config.toml
norm = "batchnorm"
activation = "relu"
stem = "single"
Rows from block 2 of a small image embedding model, named by matrix and row number. Rows with one number belong to one channel. Each number is 200 + 40 x the weight over its row's rms, rounded and kept within 0 to 999. All counts start at 0.
After each channel's rows are labels from the 100 images, of 14976, where the channel reaches its highest value: "responds to" is what is common among them. Only what is clearly more common there than usual is listed. The data: photos of arthropod specimens (BIOSCAN-5M).
# convs1: 3x3 conv, stride 2 (model.blocks.2.convs.1.weight, 128x128x3x3, each kernel summed), inputs 0-127
# convs2: expand pointwise conv (model.blocks.2.convs.2.weight, 512x128x1x1, transposed), outputs 0-255

convs1.109,183,219,112,120,198,227,166,156,231,166,185,196,197,197,229,191,242,208,196,159,280,206,198,208,186,300,187,214,185,137,206,173,185,172,248,276,192,181,206,207,177,309,204,253,198,184,192,275,206,208,249,212,218,268,174,194,266,273,194,229,208,195,212,212,169,134,195,240,182,201,214,209,206,184,241,199,209,228,212,190,207,192,152,222,153,172,210,256,245,146,171,190,235,240,333,209,225,178,206,129,103,255,173,195,195,212,238,212,218,282,186,209,163,204,188,159,263,211,209,229,141,271,97,164,169,159,232,210
convs2.109,165,220,264,178,179,214,177,154,191,280,275,212,91,149,189,195,185,210,183,137,140,143,86,144,188,180,235,212,253,202,230,215,213,194,200,209,180,181,179,244,162,156,154,188,220,163,168,196,206,202,97,251,167,180,171,214,150,237,135,131,191,270,128,236,214,274,265,270,227,250,193,183,187,186,131,188,217,187,195,187,251,154,261,235,135,115,160,196,217,194,163,292,194,213,252,226,215,249,256,174,191,250,184,200,204,226,261,148,175,249,186,205,170,218,238,173,218,197,163,217,172,321,228,227,179,203,334,231,187,204,169,243,198,248,226,184,231,146,228,316,162,270,34,366,40,153,147,132,171,186,146,180,279,155,196,172,180,198,199,241,173,167,163,269,227,193,130,153,186,224,225,266,203,235,232,251,156,206,119,190,224,173,175,138,248,227,161,235,252,194,159,176,241,204,156,209,178,185,216,219,197,271,216,165,150,150,238,252,347,119,225,180,186,191,193,192,184,217,198,184,167,170,198,128,163,206,190,222,214,233,161,232,213,195,233,180,222,202,235,233,183,222,171,206,203,176,141,154,212,177,233,168,211,174,235,167
responds to: order Hemiptera; family Cicadellidae

convs1.105,204,212,117,105,180,209,219,191,184,115,212,130,192,193,206,224,216,201,197,179,161,222,156,169,175,176,138,169,249,214,187,213,166,189,155,167,199,216,207,253,212,225,203,243,185,179,191,210,201,182,258,182,185,274,214,131,224,141,200,197,146,191,272,196,190,162,95,192,141,254,213,195,198,144,176,201,264,226,211,180,185,186,165,128,185,196,177,194,181,140,52,217,145,229,205,208,230,201,174,202,152,172,161,222,202,197,211,165,248,181,200,225,151,214,192,232,221,202,147,213,146,225,169,217,26,199,244,229
convs2.105,180,158,145,228,235,197,213,209,202,177,240,191,189,185,182,175,243,197,164,172,213,218,167,204,224,259,225,174,157,153,211,147,267,203,188,222,185,179,262,195,246,196,269,153,222,247,247,263,243,199,114,236,210,130,184,233,258,145,124,248,217,257,150,172,154,209,203,227,258,173,88,193,206,207,223,195,131,177,194,237,201,220,237,192,160,263,233,151,260,237,174,168,215,156,207,186,243,197,182,213,189,200,214,179,210,198,232,173,203,191,193,222,211,239,257,227,203,196,221,182,227,198,181,223,167,221,186,237,180,175,179,204,146,201,208,175,231,197,250,220,245,273,162,211,195,196,243,209,271,188,194,267,235,172,207,244,197,225,241,152,123,235,211,226,187,194,189,248,137,173,146,199,217,254,258,202,281,139,297,171,182,156,177,211,135,192,214,201,189,237,244,217,150,184,161,262,178,222,229,185,123,199,142,165,199,236,130,208,178,203,247,161,166,215,182,193,225,225,126,187,203,237,168,242,215,286,191,214,161,181,184,210,147,155,205,231,218,244,166,139,152,207,145,223,207,193,182,154,254,229,222,200,203,138,215,121
responds to: order Hymenoptera

convs1.50,208,247,204,211,206,167,162,199,219,120,198,213,275,192,212,225,225,174,156,196,239,180,189,190,174,287,173,218,197,184,209,119,180,219,225,281,206,189,211,178,254,306,220,224,235,185,143,254,218,243,220,194,156,229,182,172,210,301,183,190,142,189,189,206,261,125,216,226,125,198,204,173,169,188,230,139,154,209,180,239,200,165,163,188,203,212,188,214,186,237,232,205,190,241,290,212,208,287,176,155,113,220,233,151,198,192,188,234,179,258,188,309,141,225,133,239,263,197,168,193,137,211,143,108,188,207,185,190
convs2.50,203,200,226,222,157,189,178,155,162,287,240,215,223,206,231,173,190,189,150,146,157,178,168,172,156,167,224,186,221,176,259,196,210,194,250,253,229,187,210,183,169,188,154,274,271,252,111,155,214,178,188,221,189,176,167,188,230,191,185,199,243,213,160,215,190,176,174,177,156,236,273,207,184,205,126,189,200,219,140,135,216,83,317,268,164,103,212,198,224,202,210,316,182,184,210,215,225,158,249,132,179,171,183,221,161,173,209,198,220,117,243,190,217,246,204,144,228,236,196,218,209,330,274,127,207,185,216,233,189,226,231,269,226,251,156,197,182,249,164,187,171,228,142,225,148,194,168,203,141,241,167,186,235,126,185,138,168,189,109,168,236,240,166,216,227,209,174,177,159,248,279,208,199,220,195,209,147,216,100,196,244,216,247,190,197,225,163,199,269,205,151,201,185,162,167,189,131,174,219,247,265,212,221,156,138,119,215,180,222,223,184,195,235,172,262,218,167,254,196,197,176,216,237,168,214,234,61,144,254,195,164,208,256,186,158,185,183,141,264,165,187,240,209,146,179,206,194,168,176,217,204,189,255,232,253,221
responds to: order Hymenoptera; order Hemiptera; family Cicadellidae

convs1.127,195,208,238,200,213,238,177,157,202,179,188,201,251,193,195,257,243,190,182,198,237,203,218,221,190,341,178,256,236,195,267,209,215,188,279,319,218,193,176,223,265,250,276,238,215,238,221,263,192,259,232,278,207,235,200,210,219,227,204,221,231,210,269,211,257,175,254,233,197,213,243,186,189,234,277,232,194,246,216,188,201,214,193,241,230,221,235,223,227,259,261,239,209,246,272,216,201,269,200,163,150,277,237,209,192,226,225,240,162,285,191,256,190,169,207,248,253,201,245,223,143,268,157,201,151,231,231,194
convs2.127,191,224,229,133,145,209,189,225,155,286,256,199,181,166,155,188,145,199,185,116,160,232,165,123,158,142,232,193,294,168,215,206,208,172,192,261,186,176,233,189,137,187,134,234,266,197,177,184,240,210,181,197,210,236,178,223,154,273,197,222,195,251,158,235,145,230,186,231,203,176,232,174,187,183,192,166,253,206,201,148,270,152,251,262,138,94,182,201,266,188,194,272,137,248,283,170,225,239,244,139,194,215,211,209,188,205,190,218,155,162,250,214,190,291,266,155,243,259,208,227,163,285,260,210,222,189,244,256,184,209,205,258,208,218,111,187,239,200,177,273,173,234,129,245,131,83,163,209,212,198,189,230,239,205,184,169,186,175,199,191,208,169,183,223,279,229,163,179,220,202,203,169,210,235,194,269,147,193,165,217,168,194,186,170,229,252,160,180,179,171,191,206,285,159,138,250,183,155,222,207,230,281,209,189,181,172,213,237,277,187,187,169,227,176,169,195,184,163,177,243,242,171,220,158,195,221,140,202,202,252,192,276,227,166,213,209,171,208,221,167,193,254,216,184,262,146,194,211,184,179,221,180,196,207,165,216
responds to: order Hymenoptera; order Hemiptera

convs1.0,225,166,206,127,181,197,144,184,176,103,188,196,193,200,210,199,132,205,194,120,211,193,121,196,92,222,217,130,191,201,213,212,101,182,166,216,196,182,219,194,204,300,192,234,255,156,211,181,190,232,215,207,182,241,191,211,180,241,182,187,122,183,212,203,200,87,227,215,121,187,207,203,246,209,164,206,217,194,187,177,195,199,104,150,201,204,198,173,206,131,216,209,195,239,222,155,187,231,182,136,140,167,170,197,207,199,195,183,214,192,209,222,116,252,214,198,242,156,149,188,73,193,107,207,118,190,207,193
convs2.0,179,226,203,228,252,163,268,267,67,218,198,202,226,215,192,185,226,200,254,199,163,224,173,228,127,176,152,173,192,181,204,173,166,128,262,200,205,262,236,97,253,229,229,227,246,233,178,220,181,307,167,327,95,184,153,209,210,201,141,212,255,180,145,149,191,203,185,181,170,190,218,265,246,269,186,115,191,201,154,213,185,175,210,163,181,183,204,99,218,240,156,255,189,233,183,200,201,144,123,206,78,190,199,276,184,123,190,245,210,167,242,215,197,202,166,199,277,200,256,296,104,234,213,174,71,117,199,233,282,155,160,192,207,147,160,159,240,204,211,204,203,212,170,210,190,225,258,263,199,244,200,226,191,191,186,141,251,189,178,191,222,253,248,166,215,172,178,154,195,181,271,164,191,216,144,240,141,191,85,222,206,177,218,194,188,101,210,179,141,157,228,264,224,213,203,198,229,158,211,242,204,173,195,217,136,168,171,172,167,257,182,172,193,184,155,204,137,218,198,191,183,220,228,193,213,218,188,138,255,198,138,190,200,208,177,201,205,193,229,182,199,237,266,184,216,106,173,220,233,204,179,181,178,183,205,226
responds to: order Hemiptera; family Cicadellidae

convs1.66,255,222,227,170,186,165,230,211,229,173,227,211,232,200,210,195,178,225,168,218,248,211,131,221,145,143,150,84,118,196,225,185,106,191,185,125,180,191,183,134,214,287,151,234,235,180,185,125,224,204,212,209,176,194,176,221,196,263,202,181,173,180,228,203,235,154,214,234,168,128,159,198,196,206,104,177,143,103,170,178,183,177,159,167,251,237,218,148,204,162,220,106,190,179,235,163,227,249,203,152,167,187,221,188,206,199,171,147,217,200,214,291,94,225,193,257,141,182,161,176,172,171,185,185,214,237,191,220
convs2.66,175,242,228,245,286,188,237,218,202,210,154,221,249,252,197,201,194,192,237,211,78,213,188,172,148,165,173,144,195,216,238,163,211,150,246,230,259,253,174,107,259,249,245,257,260,249,163,167,169,266,201,278,126,218,161,166,233,151,188,179,226,206,174,187,217,184,190,189,115,186,182,235,220,249,183,115,239,201,171,145,171,189,228,87,215,189,265,146,213,257,166,233,207,244,163,203,193,151,115,209,157,210,204,239,182,115,197,214,214,198,268,222,292,188,137,236,283,224,275,243,175,166,188,177,170,133,189,184,219,207,213,190,227,132,153,170,214,219,200,199,172,202,174,209,199,230,220,271,203,289,190,161,153,174,208,164,208,209,181,174,220,201,224,90,192,117,217,147,203,171,239,165,225,136,120,184,155,218,81,225,203,167,244,241,199,91,223,180,164,149,205,256,224,214,234,169,243,165,163,257,213,161,228,251,165,189,181,122,145,270,212,234,218,217,189,150,106,203,257,180,142,212,249,185,169,212,184,126,283,175,195,192,255,223,121,210,223,190,198,194,269,220,253,197,146,160,244,225,230,205,140,193,203,193,178,229
responds to: order Hemiptera; family Cicadellidae

convs1.103,201,210,163,151,179,250,192,171,218,123,212,157,180,214,198,207,200,252,200,193,163,216,122,266,142,105,194,204,204,225,182,225,157,222,107,202,132,177,207,198,158,149,238,176,162,140,211,203,185,150,193,266,201,179,218,149,217,77,180,201,141,187,192,199,206,121,140,195,117,181,248,267,202,176,125,193,215,171,228,185,194,197,241,184,217,182,180,183,221,223,123,197,192,189,148,222,201,224,160,222,133,132,210,264,190,184,227,189,214,93,210,112,129,150,207,200,202,201,146,204,175,205,173,266,166,165,220,193
convs2.103,189,219,203,296,271,136,272,259,210,176,213,178,208,195,201,222,208,252,208,180,236,200,267,227,247,174,201,171,116,112,219,87,226,270,194,190,194,151,208,172,200,256,175,199,213,235,234,230,187,268,219,187,229,233,220,192,229,165,177,221,284,206,237,173,142,203,210,172,218,151,169,251,274,199,238,163,164,284,168,277,206,211,158,204,195,177,139,159,228,212,176,175,269,174,175,213,263,181,186,234,164,211,244,217,247,229,210,259,243,294,215,228,202,172,226,178,289,143,191,246,180,189,215,269,203,147,218,217,213,177,209,151,181,193,266,101,236,143,178,168,237,166,216,192,219,212,241,178,223,223,259,220,203,280,193,199,226,214,191,138,181,245,195,217,216,73,252,195,262,164,153,234,216,237,231,139,206,176,228,237,171,131,200,224,161,181,174,154,137,173,188,243,149,152,216,191,194,204,196,241,181,183,171,262,243,214,218,232,187,218,200,189,176,294,107,207,116,170,139,145,192,276,191,237,180,221,274,211,155,111,144,204,217,208,186,184,216,246,188,203,223,253,249,232,199,108,164,235,223,155,202,182,212,188,147,160
responds to: order Hemiptera

convs1.26,202,236,179,223,218,224,208,151,188,217,187,205,218,197,199,223,218,165,193,184,225,241,247,205,213,286,144,254,297,164,236,202,230,170,300,238,202,205,179,317,249,218,211,250,190,234,205,255,199,223,231,209,195,311,191,186,234,245,191,230,229,207,271,202,209,204,204,219,220,322,194,203,169,190,283,199,280,314,211,138,201,166,197,242,238,210,198,269,188,206,174,269,219,223,282,229,224,245,179,178,178,241,209,203,198,212,204,219,215,323,204,243,202,179,182,221,225,218,240,209,192,218,202,195,123,216,201,193
convs2.26,191,156,189,154,115,226,192,203,157,256,327,196,157,160,103,162,177,194,183,100,180,169,183,130,185,221,219,169,250,180,213,250,167,194,183,237,124,185,244,211,132,161,159,154,208,199,172,196,216,220,173,208,207,171,180,280,75,277,182,148,199,238,167,219,190,233,171,205,236,188,189,147,164,144,199,217,236,174,211,171,272,207,221,269,52,154,201,189,237,178,173,292,162,327,298,200,223,234,254,191,254,220,136,179,168,227,238,186,169,209,171,196,206,263,267,202,216,245,167,233,167,210,205,240,195,231,233,212,162,190,203,277,225,211,171,202,206,198,205,248,185,293,86,255,166,131,200,163,234,179,173,222,271,165,190,272,187,206,214,216,146,135,172,275,286,203,147,164,197,182,182,187,126,204,193,274,177,174,202,156,165,198,153,193,176,210,154,214,212,234,192,188,251,201,161,249,160,240,250,168,203,244,135,162,210,187,186,341,255,163,208,149,210,169,182,253,206,172,165,201,241,186,175,205,249,204,209,220,156,265,207,205,208,159,292,164,191,260,149,187,197,232,169,203,229,189,210,210,174,188,231,211,213,214,210,177
responds to: order Hymenoptera

convs1.36,134,118,146,195,210,244,239,215,207,235,195,202,149,197,191,195,226,220,234,201,125,210,213,212,246,201,204,214,196,103,204,221,217,143,196,222,171,198,216,220,179,155,195,158,158,217,241,260,133,140,122,201,229,199,184,191,159,153,128,229,179,204,160,168,211,245,136,222,203,226,225,188,208,197,234,218,196,254,234,169,218,147,270,206,203,174,177,240,195,258,135,229,187,207,199,178,171,192,307,302,256,167,173,253,182,152,233,134,210,220,247,161,255,101,245,135,137,228,197,196,246,176,244,255,170,122,171,184
convs2.36,201,185,196,196,171,207,200,235,219,176,199,170,251,211,199,144,202,188,269,189,221,162,272,198,258,207,215,184,216,172,137,221,189,156,182,150,172,154,166,195,201,185,200,209,143,243,197,235,154,188,237,151,214,226,259,186,197,209,217,220,88,117,297,217,199,186,202,206,268,144,176,189,231,156,250,196,179,236,297,226,93,198,198,204,194,173,227,208,170,173,209,126,181,235,124,280,87,129,128,221,177,143,170,239,226,217,110,249,268,216,178,234,164,260,255,265,231,242,86,131,184,188,307,205,278,192,149,107,206,216,194,183,197,218,219,209,194,206,165,197,161,193,231,213,262,264,217,211,179,154,243,196,201,302,214,216,116,183,211,197,194,215,154,268,188,184,204,186,268,174,149,106,181,139,229,184,248,185,242,212,190,218,183,190,247,177,171,176,196,210,220,182,183,290,274,168,163,223,220,164,240,191,198,247,285,196,208,204,187,180,202,203,210,199,160,282,210,144,135,143,199,222,186,227,214,206,183,181,253,224,191,87,121,198,223,182,138,212,162,213,227,175,163,93,197,207,302,220,230,204,250,225,89,223,210,282
responds to: order Coleoptera

convs1.37,208,243,124,191,208,197,187,159,229,206,184,192,188,193,216,164,234,204,201,179,338,202,237,197,209,309,143,214,182,153,233,150,230,157,282,258,193,190,192,195,168,257,216,237,203,227,163,284,243,228,247,174,191,235,184,162,215,296,221,228,252,204,191,198,171,186,197,213,227,192,216,196,183,157,223,171,197,215,223,162,189,206,165,246,174,170,198,287,196,144,189,201,205,224,344,217,231,156,168,133,138,251,165,180,197,187,226,204,185,303,174,201,154,186,170,157,225,228,223,228,184,265,132,139,206,145,194,217
convs2.37,158,208,252,137,166,249,167,166,237,248,231,220,111,171,166,191,138,174,176,149,184,176,140,156,207,190,231,202,274,234,172,250,176,219,177,229,171,126,169,270,136,147,144,202,191,154,187,194,188,206,156,210,214,204,182,192,115,283,173,126,176,239,179,241,219,251,244,236,195,238,187,131,183,195,121,209,186,197,223,176,234,184,216,232,159,109,135,216,175,173,156,261,182,209,295,195,190,275,253,182,224,250,173,188,177,243,241,132,135,253,172,211,194,230,243,198,217,208,179,195,185,243,243,214,202,234,285,238,179,214,154,216,207,227,205,201,232,154,227,298,144,239,123,359,133,187,174,163,165,196,134,160,254,167,199,200,170,202,229,325,202,87,171,258,232,203,107,99,194,209,201,241,189,194,222,231,155,178,157,170,208,182,146,130,259,216,156,264,242,182,202,174,228,222,183,202,172,214,177,215,213,233,226,158,182,132,218,246,373,125,263,228,204,183,213,214,188,199,185,183,165,147,198,108,183,199,212,281,185,259,127,184,215,146,221,197,220,199,227,261,199,223,182,207,196,194,185,173,211,172,258,177,236,152,222,183
responds to: order Hemiptera; family Cicadellidae

convs1.1,177,172,155,245,194,252,183,122,214,183,200,174,145,197,183,215,247,307,152,243,160,177,179,178,186,218,267,195,124,167,219,224,215,147,210,205,188,140,196,138,131,105,197,137,185,207,222,234,187,102,157,178,250,98,157,171,220,148,237,194,200,195,171,205,172,185,162,202,201,123,221,203,115,174,197,233,106,182,244,213,193,202,212,163,71,236,208,170,163,224,199,178,171,183,159,194,178,141,209,248,227,178,194,236,194,194,212,240,187,224,206,160,196,151,229,155,201,186,155,143,196,269,199,245,195,151,208,181
convs2.1,251,184,205,270,151,199,236,244,228,190,218,185,214,226,201,222,197,198,203,208,273,226,293,210,269,169,218,171,144,187,154,204,176,182,207,226,252,125,219,203,192,259,117,250,233,241,160,226,217,227,253,187,217,263,256,174,195,192,197,182,221,192,202,214,199,166,172,163,216,230,193,231,212,186,275,209,261,172,173,185,200,180,156,208,166,165,175,220,146,196,173,195,274,171,188,151,263,236,201,226,272,196,198,239,227,183,200,209,228,240,224,200,181,178,232,217,248,200,217,205,215,157,197,189,134,108,205,232,152,212,211,192,146,213,371,222,157,252,172,153,196,152,230,204,263,173,218,250,196,279,202,200,129,264,208,204,205,159,215,209,175,186,159,136,232,143,203,189,236,189,154,222,187,164,192,182,217,219,270,216,221,292,293,261,184,85,197,175,206,233,191,127,255,127,178,225,184,176,215,259,204,183,262,247,208,238,242,231,196,205,159,181,274,267,217,206,163,168,199,199,159,199,226,247,170,203,318,241,142,248,115,156,195,234,186,187,229,244,154,191,217,219,134,145,138,235,268,238,224,148,199,295,213,222,213,202
responds to: order Coleoptera

convs1.94,187,128,226,251,192,175,200,186,187,194,180,185,167,201,218,228,142,239,175,158,176,238,184,228,152,234,167,241,159,202,186,146,170,270,201,195,197,196,142,113,172,185,198,169,179,203,154,217,104,201,84,179,204,140,213,223,183,168,186,205,222,187,242,209,191,189,202,191,204,109,164,164,213,179,240,145,93,145,174,187,203,179,124,214,172,185,212,83,227,262,244,144,194,187,130,158,170,201,198,242,183,223,254,153,197,160,147,191,125,187,182,156,201,160,182,174,147,194,209,101,131,172,212,156,232,159,215,161
convs2.94,237,220,267,271,298,184,216,222,211,275,202,186,205,189,222,226,195,272,226,210,10,157,200,131,154,144,141,248,155,169,239,137,190,177,228,174,189,207,221,216,260,239,109,248,230,172,115,171,148,225,266,214,205,256,199,180,233,228,186,178,204,190,191,172,242,169,230,168,247,191,225,294,211,170,239,171,257,207,206,174,250,230,174,212,229,214,246,216,222,235,194,210,202,230,208,215,198,213,189,191,228,205,205,184,178,78,223,182,195,200,219,246,206,190,158,203,297,224,223,189,169,248,185,243,235,173,157,213,259,236,205,206,228,109,221,171,209,199,143,143,175,161,194,190,193,145,142,227,197,175,209,208,209,165,228,191,148,246,187,200,215,185,252,182,221,84,247,197,248,228,162,182,188,155,166,163,139,279,173,241,137,173,178,151,220,239,143,208,184,174,169,239,208,224,212,149,175,211,174,196,252,251,196,240,193,221,209,207,172,145,136,285,134,238,169,191,119,160,198,240,211,210,193,182,177,163,183,162,236,138,215,205,229,211,212,152,152,192,212,184,243,256,271,239,195,169,231,269,149,189,165,284,190,281,185,215
responds to: order Coleoptera

convs1.69,244,239,166,204,209,233,219,170,235,261,189,164,170,197,212,173,216,220,222,208,354,199,242,194,231,271,232,214,177,219,212,231,255,172,259,270,215,171,212,199,204,295,241,250,220,228,231,251,263,258,266,209,219,249,212,222,251,294,222,218,279,196,229,212,173,236,219,227,252,198,252,207,222,220,220,245,208,215,245,169,201,244,215,262,177,182,228,279,251,187,232,202,196,227,300,226,216,178,226,191,205,285,165,222,198,201,218,214,182,258,191,229,197,237,230,195,240,216,282,226,205,282,169,221,224,142,258,213
convs2.69,111,255,281,150,219,212,201,173,220,254,221,274,115,92,195,225,127,161,197,178,198,174,110,131,134,199,229,189,257,233,169,223,188,167,189,207,100,186,217,229,201,157,192,207,200,193,229,206,149,259,205,244,159,230,199,195,148,234,156,70,182,193,189,227,201,314,308,301,169,241,177,164,164,224,210,193,214,165,232,196,223,182,197,169,171,169,157,200,181,208,175,219,207,204,237,223,201,246,198,175,211,215,194,225,212,204,223,170,164,219,155,166,180,212,228,219,249,204,182,220,168,239,178,192,184,234,310,250,244,215,162,218,220,196,205,198,260,138,220,306,158,198,169,292,63,161,86,193,194,192,124,204,182,184,166,208,222,193,240,322,189,65,208,210,228,174,141,54,219,219,212,233,205,213,227,215,158,196,152,221,171,177,98,123,286,165,207,273,196,175,193,207,248,259,194,192,200,196,178,206,209,220,228,145,162,180,253,218,310,141,286,180,193,198,171,157,216,205,239,232,205,193,183,141,174,181,234,275,163,242,197,236,214,147,205,244,239,209,214,195,253,199,190,240,209,168,175,171,218,230,219,169,208,183,193,186
responds to: order Hemiptera

convs1.108,192,165,97,142,202,218,222,173,205,218,194,150,129,199,220,249,182,212,191,150,227,159,198,127,230,206,186,198,224,203,150,246,212,119,175,211,207,209,210,229,215,200,208,209,144,183,221,219,209,188,226,189,196,218,203,214,256,139,208,232,199,192,284,218,188,237,118,211,177,224,290,221,190,174,225,241,233,211,259,149,216,183,216,238,141,198,215,240,228,204,148,210,155,264,238,188,216,144,247,265,193,168,147,240,194,154,260,179,229,187,194,119,206,214,242,125,254,204,207,175,187,251,176,258,76,89,289,193
convs2.108,117,239,284,197,218,187,288,218,205,224,212,227,116,123,245,231,204,197,203,158,206,202,160,211,188,231,235,173,219,176,221,179,282,211,155,180,80,199,279,179,274,184,235,184,239,251,297,258,147,244,161,236,194,198,223,205,196,219,180,186,155,233,183,221,195,305,264,300,177,154,91,209,187,241,210,193,182,191,243,261,178,177,190,160,197,247,213,152,232,218,194,137,233,275,172,147,198,214,172,198,173,230,240,225,274,211,249,162,247,265,155,192,113,195,239,231,168,167,166,227,172,189,158,199,147,209,273,279,222,213,210,213,145,180,238,135,253,164,244,227,200,227,152,248,128,181,174,203,231,179,202,236,168,196,194,204,225,213,252,196,132,178,197,180,167,243,154,153,184,202,143,199,251,267,210,215,228,161,261,208,168,165,94,194,258,160,201,183,138,196,269,202,206,230,216,199,225,235,182,207,136,163,223,197,195,237,175,193,234,181,290,164,168,206,184,170,264,197,233,247,247,253,113,222,188,202,255,209,205,235,204,227,157,199,221,224,198,246,176,162,229,148,138,270,230,212,180,169,254,244,210,220,187,183,182,152
responds to: order Hymenoptera

convs1.95,196,175,130,107,175,242,173,177,198,93,190,156,182,195,204,182,189,206,189,155,173,214,126,205,163,224,202,158,193,196,188,243,123,190,135,236,170,201,206,198,176,269,222,217,218,147,229,247,175,213,214,229,195,240,197,174,192,180,184,210,99,186,192,185,157,92,176,186,118,183,233,227,217,170,176,227,220,195,214,167,179,193,158,142,203,148,168,198,204,126,149,205,191,210,212,173,201,199,170,121,110,140,154,233,198,182,250,181,202,183,196,201,97,221,214,200,229,166,112,228,136,225,128,248,94,166,200,189
convs2.95,162,265,241,238,236,147,281,232,167,185,225,193,194,152,187,197,250,208,197,188,212,172,161,215,201,198,215,180,168,86,248,144,247,214,218,206,193,175,202,119,216,207,225,209,224,242,227,282,180,267,127,292,144,194,180,202,237,142,154,249,259,202,185,183,156,252,245,209,223,227,159,239,262,243,164,142,163,280,182,290,189,183,199,209,182,206,191,87,247,248,184,206,261,181,168,190,232,132,172,241,113,208,244,258,276,227,192,243,270,263,227,204,182,187,237,152,265,149,208,273,136,244,225,214,91,118,232,292,200,159,198,164,164,186,223,84,273,119,236,219,218,212,174,215,183,241,238,206,208,214,220,187,214,240,181,169,251,195,191,113,188,298,226,234,199,192,188,204,178,213,182,223,210,266,233,227,208,171,193,221,182,166,183,174,209,208,192,151,163,173,202,242,167,176,221,173,220,176,202,229,178,191,196,206,186,191,190,217,186,231,200,173,168,214,132,204,193,256,159,165,171,250,209,210,161,299,192,190,175,159,156,235,213,209,190,214,215,209,204,178,187,229,182,201,209,134,106,181,283,191,209,185,195,161,167,162
responds to: order Hemiptera; family Cicadellidae

convs1.97,219,195,182,86,181,226,174,159,174,151,198,196,220,203,196,222,166,186,217,134,212,223,184,187,169,221,256,206,221,193,213,220,132,162,200,182,205,118,254,213,224,335,153,241,270,163,222,171,196,231,226,174,230,273,243,232,208,301,156,179,156,195,207,207,196,139,209,259,180,222,146,213,273,208,208,252,228,210,148,184,196,213,117,130,153,208,197,199,212,166,213,213,227,287,248,171,218,212,146,164,199,157,171,198,198,232,168,213,223,215,170,286,145,260,246,180,273,155,139,215,169,228,143,187,213,228,247,187
convs2.97,196,241,197,233,176,165,204,191,42,214,244,227,179,172,202,228,173,184,216,147,167,257,156,167,119,210,171,174,163,172,203,194,207,135,252,205,210,231,291,117,227,179,186,227,226,244,144,200,208,241,162,376,103,145,109,210,190,207,108,236,236,206,97,156,192,218,209,197,110,229,201,262,221,231,144,164,211,176,178,186,173,148,279,209,146,117,164,113,235,272,243,146,226,206,162,284,220,157,128,151,141,188,205,204,196,151,143,220,250,130,195,228,119,205,175,215,235,234,243,285,185,268,238,139,90,172,221,231,256,201,206,242,189,190,163,192,207,218,207,263,200,206,188,204,189,218,201,211,200,237,165,205,203,86,221,178,218,208,131,167,197,266,194,147,211,179,207,162,112,166,304,145,244,267,180,190,174,196,148,216,221,191,239,217,189,168,266,225,235,196,220,244,219,184,189,271,182,151,198,205,209,232,199,171,60,177,156,168,183,248,210,135,174,219,217,216,170,301,169,157,147,203,193,154,255,220,176,129,239,201,203,187,178,201,188,250,234,200,269,189,165,217,198,159,212,173,154,152,265,239,204,165,216,199,234,162
responds to: order Hemiptera; family Cicadellidae

convs1.123,203,248,142,170,201,183,184,170,219,187,204,197,176,195,205,177,230,215,204,182,247,247,217,217,211,281,98,215,228,111,257,124,207,154,278,232,192,211,158,243,225,244,200,257,191,211,144,272,214,210,232,191,186,267,197,114,176,249,223,250,229,201,202,197,185,177,153,200,215,238,177,215,162,138,240,141,223,231,206,140,205,154,149,218,229,197,165,279,156,143,118,224,202,187,303,216,222,197,191,136,146,235,197,176,196,191,231,184,197,307,193,229,145,166,120,184,195,223,210,228,178,207,150,118,162,175,168,208
convs2.123,192,151,216,163,159,244,158,176,231,275,276,225,141,194,90,175,186,196,169,152,180,177,155,172,218,196,234,190,240,201,202,237,176,233,185,256,183,156,156,247,108,139,123,188,204,168,153,172,202,191,159,198,236,182,155,218,101,273,185,122,190,262,163,224,213,205,191,194,262,238,183,151,163,151,152,207,217,182,204,148,262,192,240,285,105,52,124,203,186,164,180,288,162,275,334,163,212,248,294,174,260,226,156,170,171,256,230,137,120,224,168,167,231,254,234,184,199,226,209,189,221,257,218,207,209,226,230,214,167,190,189,265,216,240,173,211,204,185,229,254,181,268,88,294,147,179,159,157,196,189,151,140,318,163,207,234,145,215,218,250,154,150,153,303,244,188,117,140,183,194,164,214,175,181,231,251,173,201,165,157,209,190,182,166,185,220,184,234,221,219,204,157,222,196,151,209,155,237,211,211,197,257,184,150,215,156,211,266,312,126,223,182,250,184,208,247,190,182,136,146,151,165,212,145,211,225,195,218,166,232,171,229,229,129,234,170,187,206,194,201,170,235,177,185,173,198,216,175,188,172,229,196,252,148,228,165
responds to: order Hymenoptera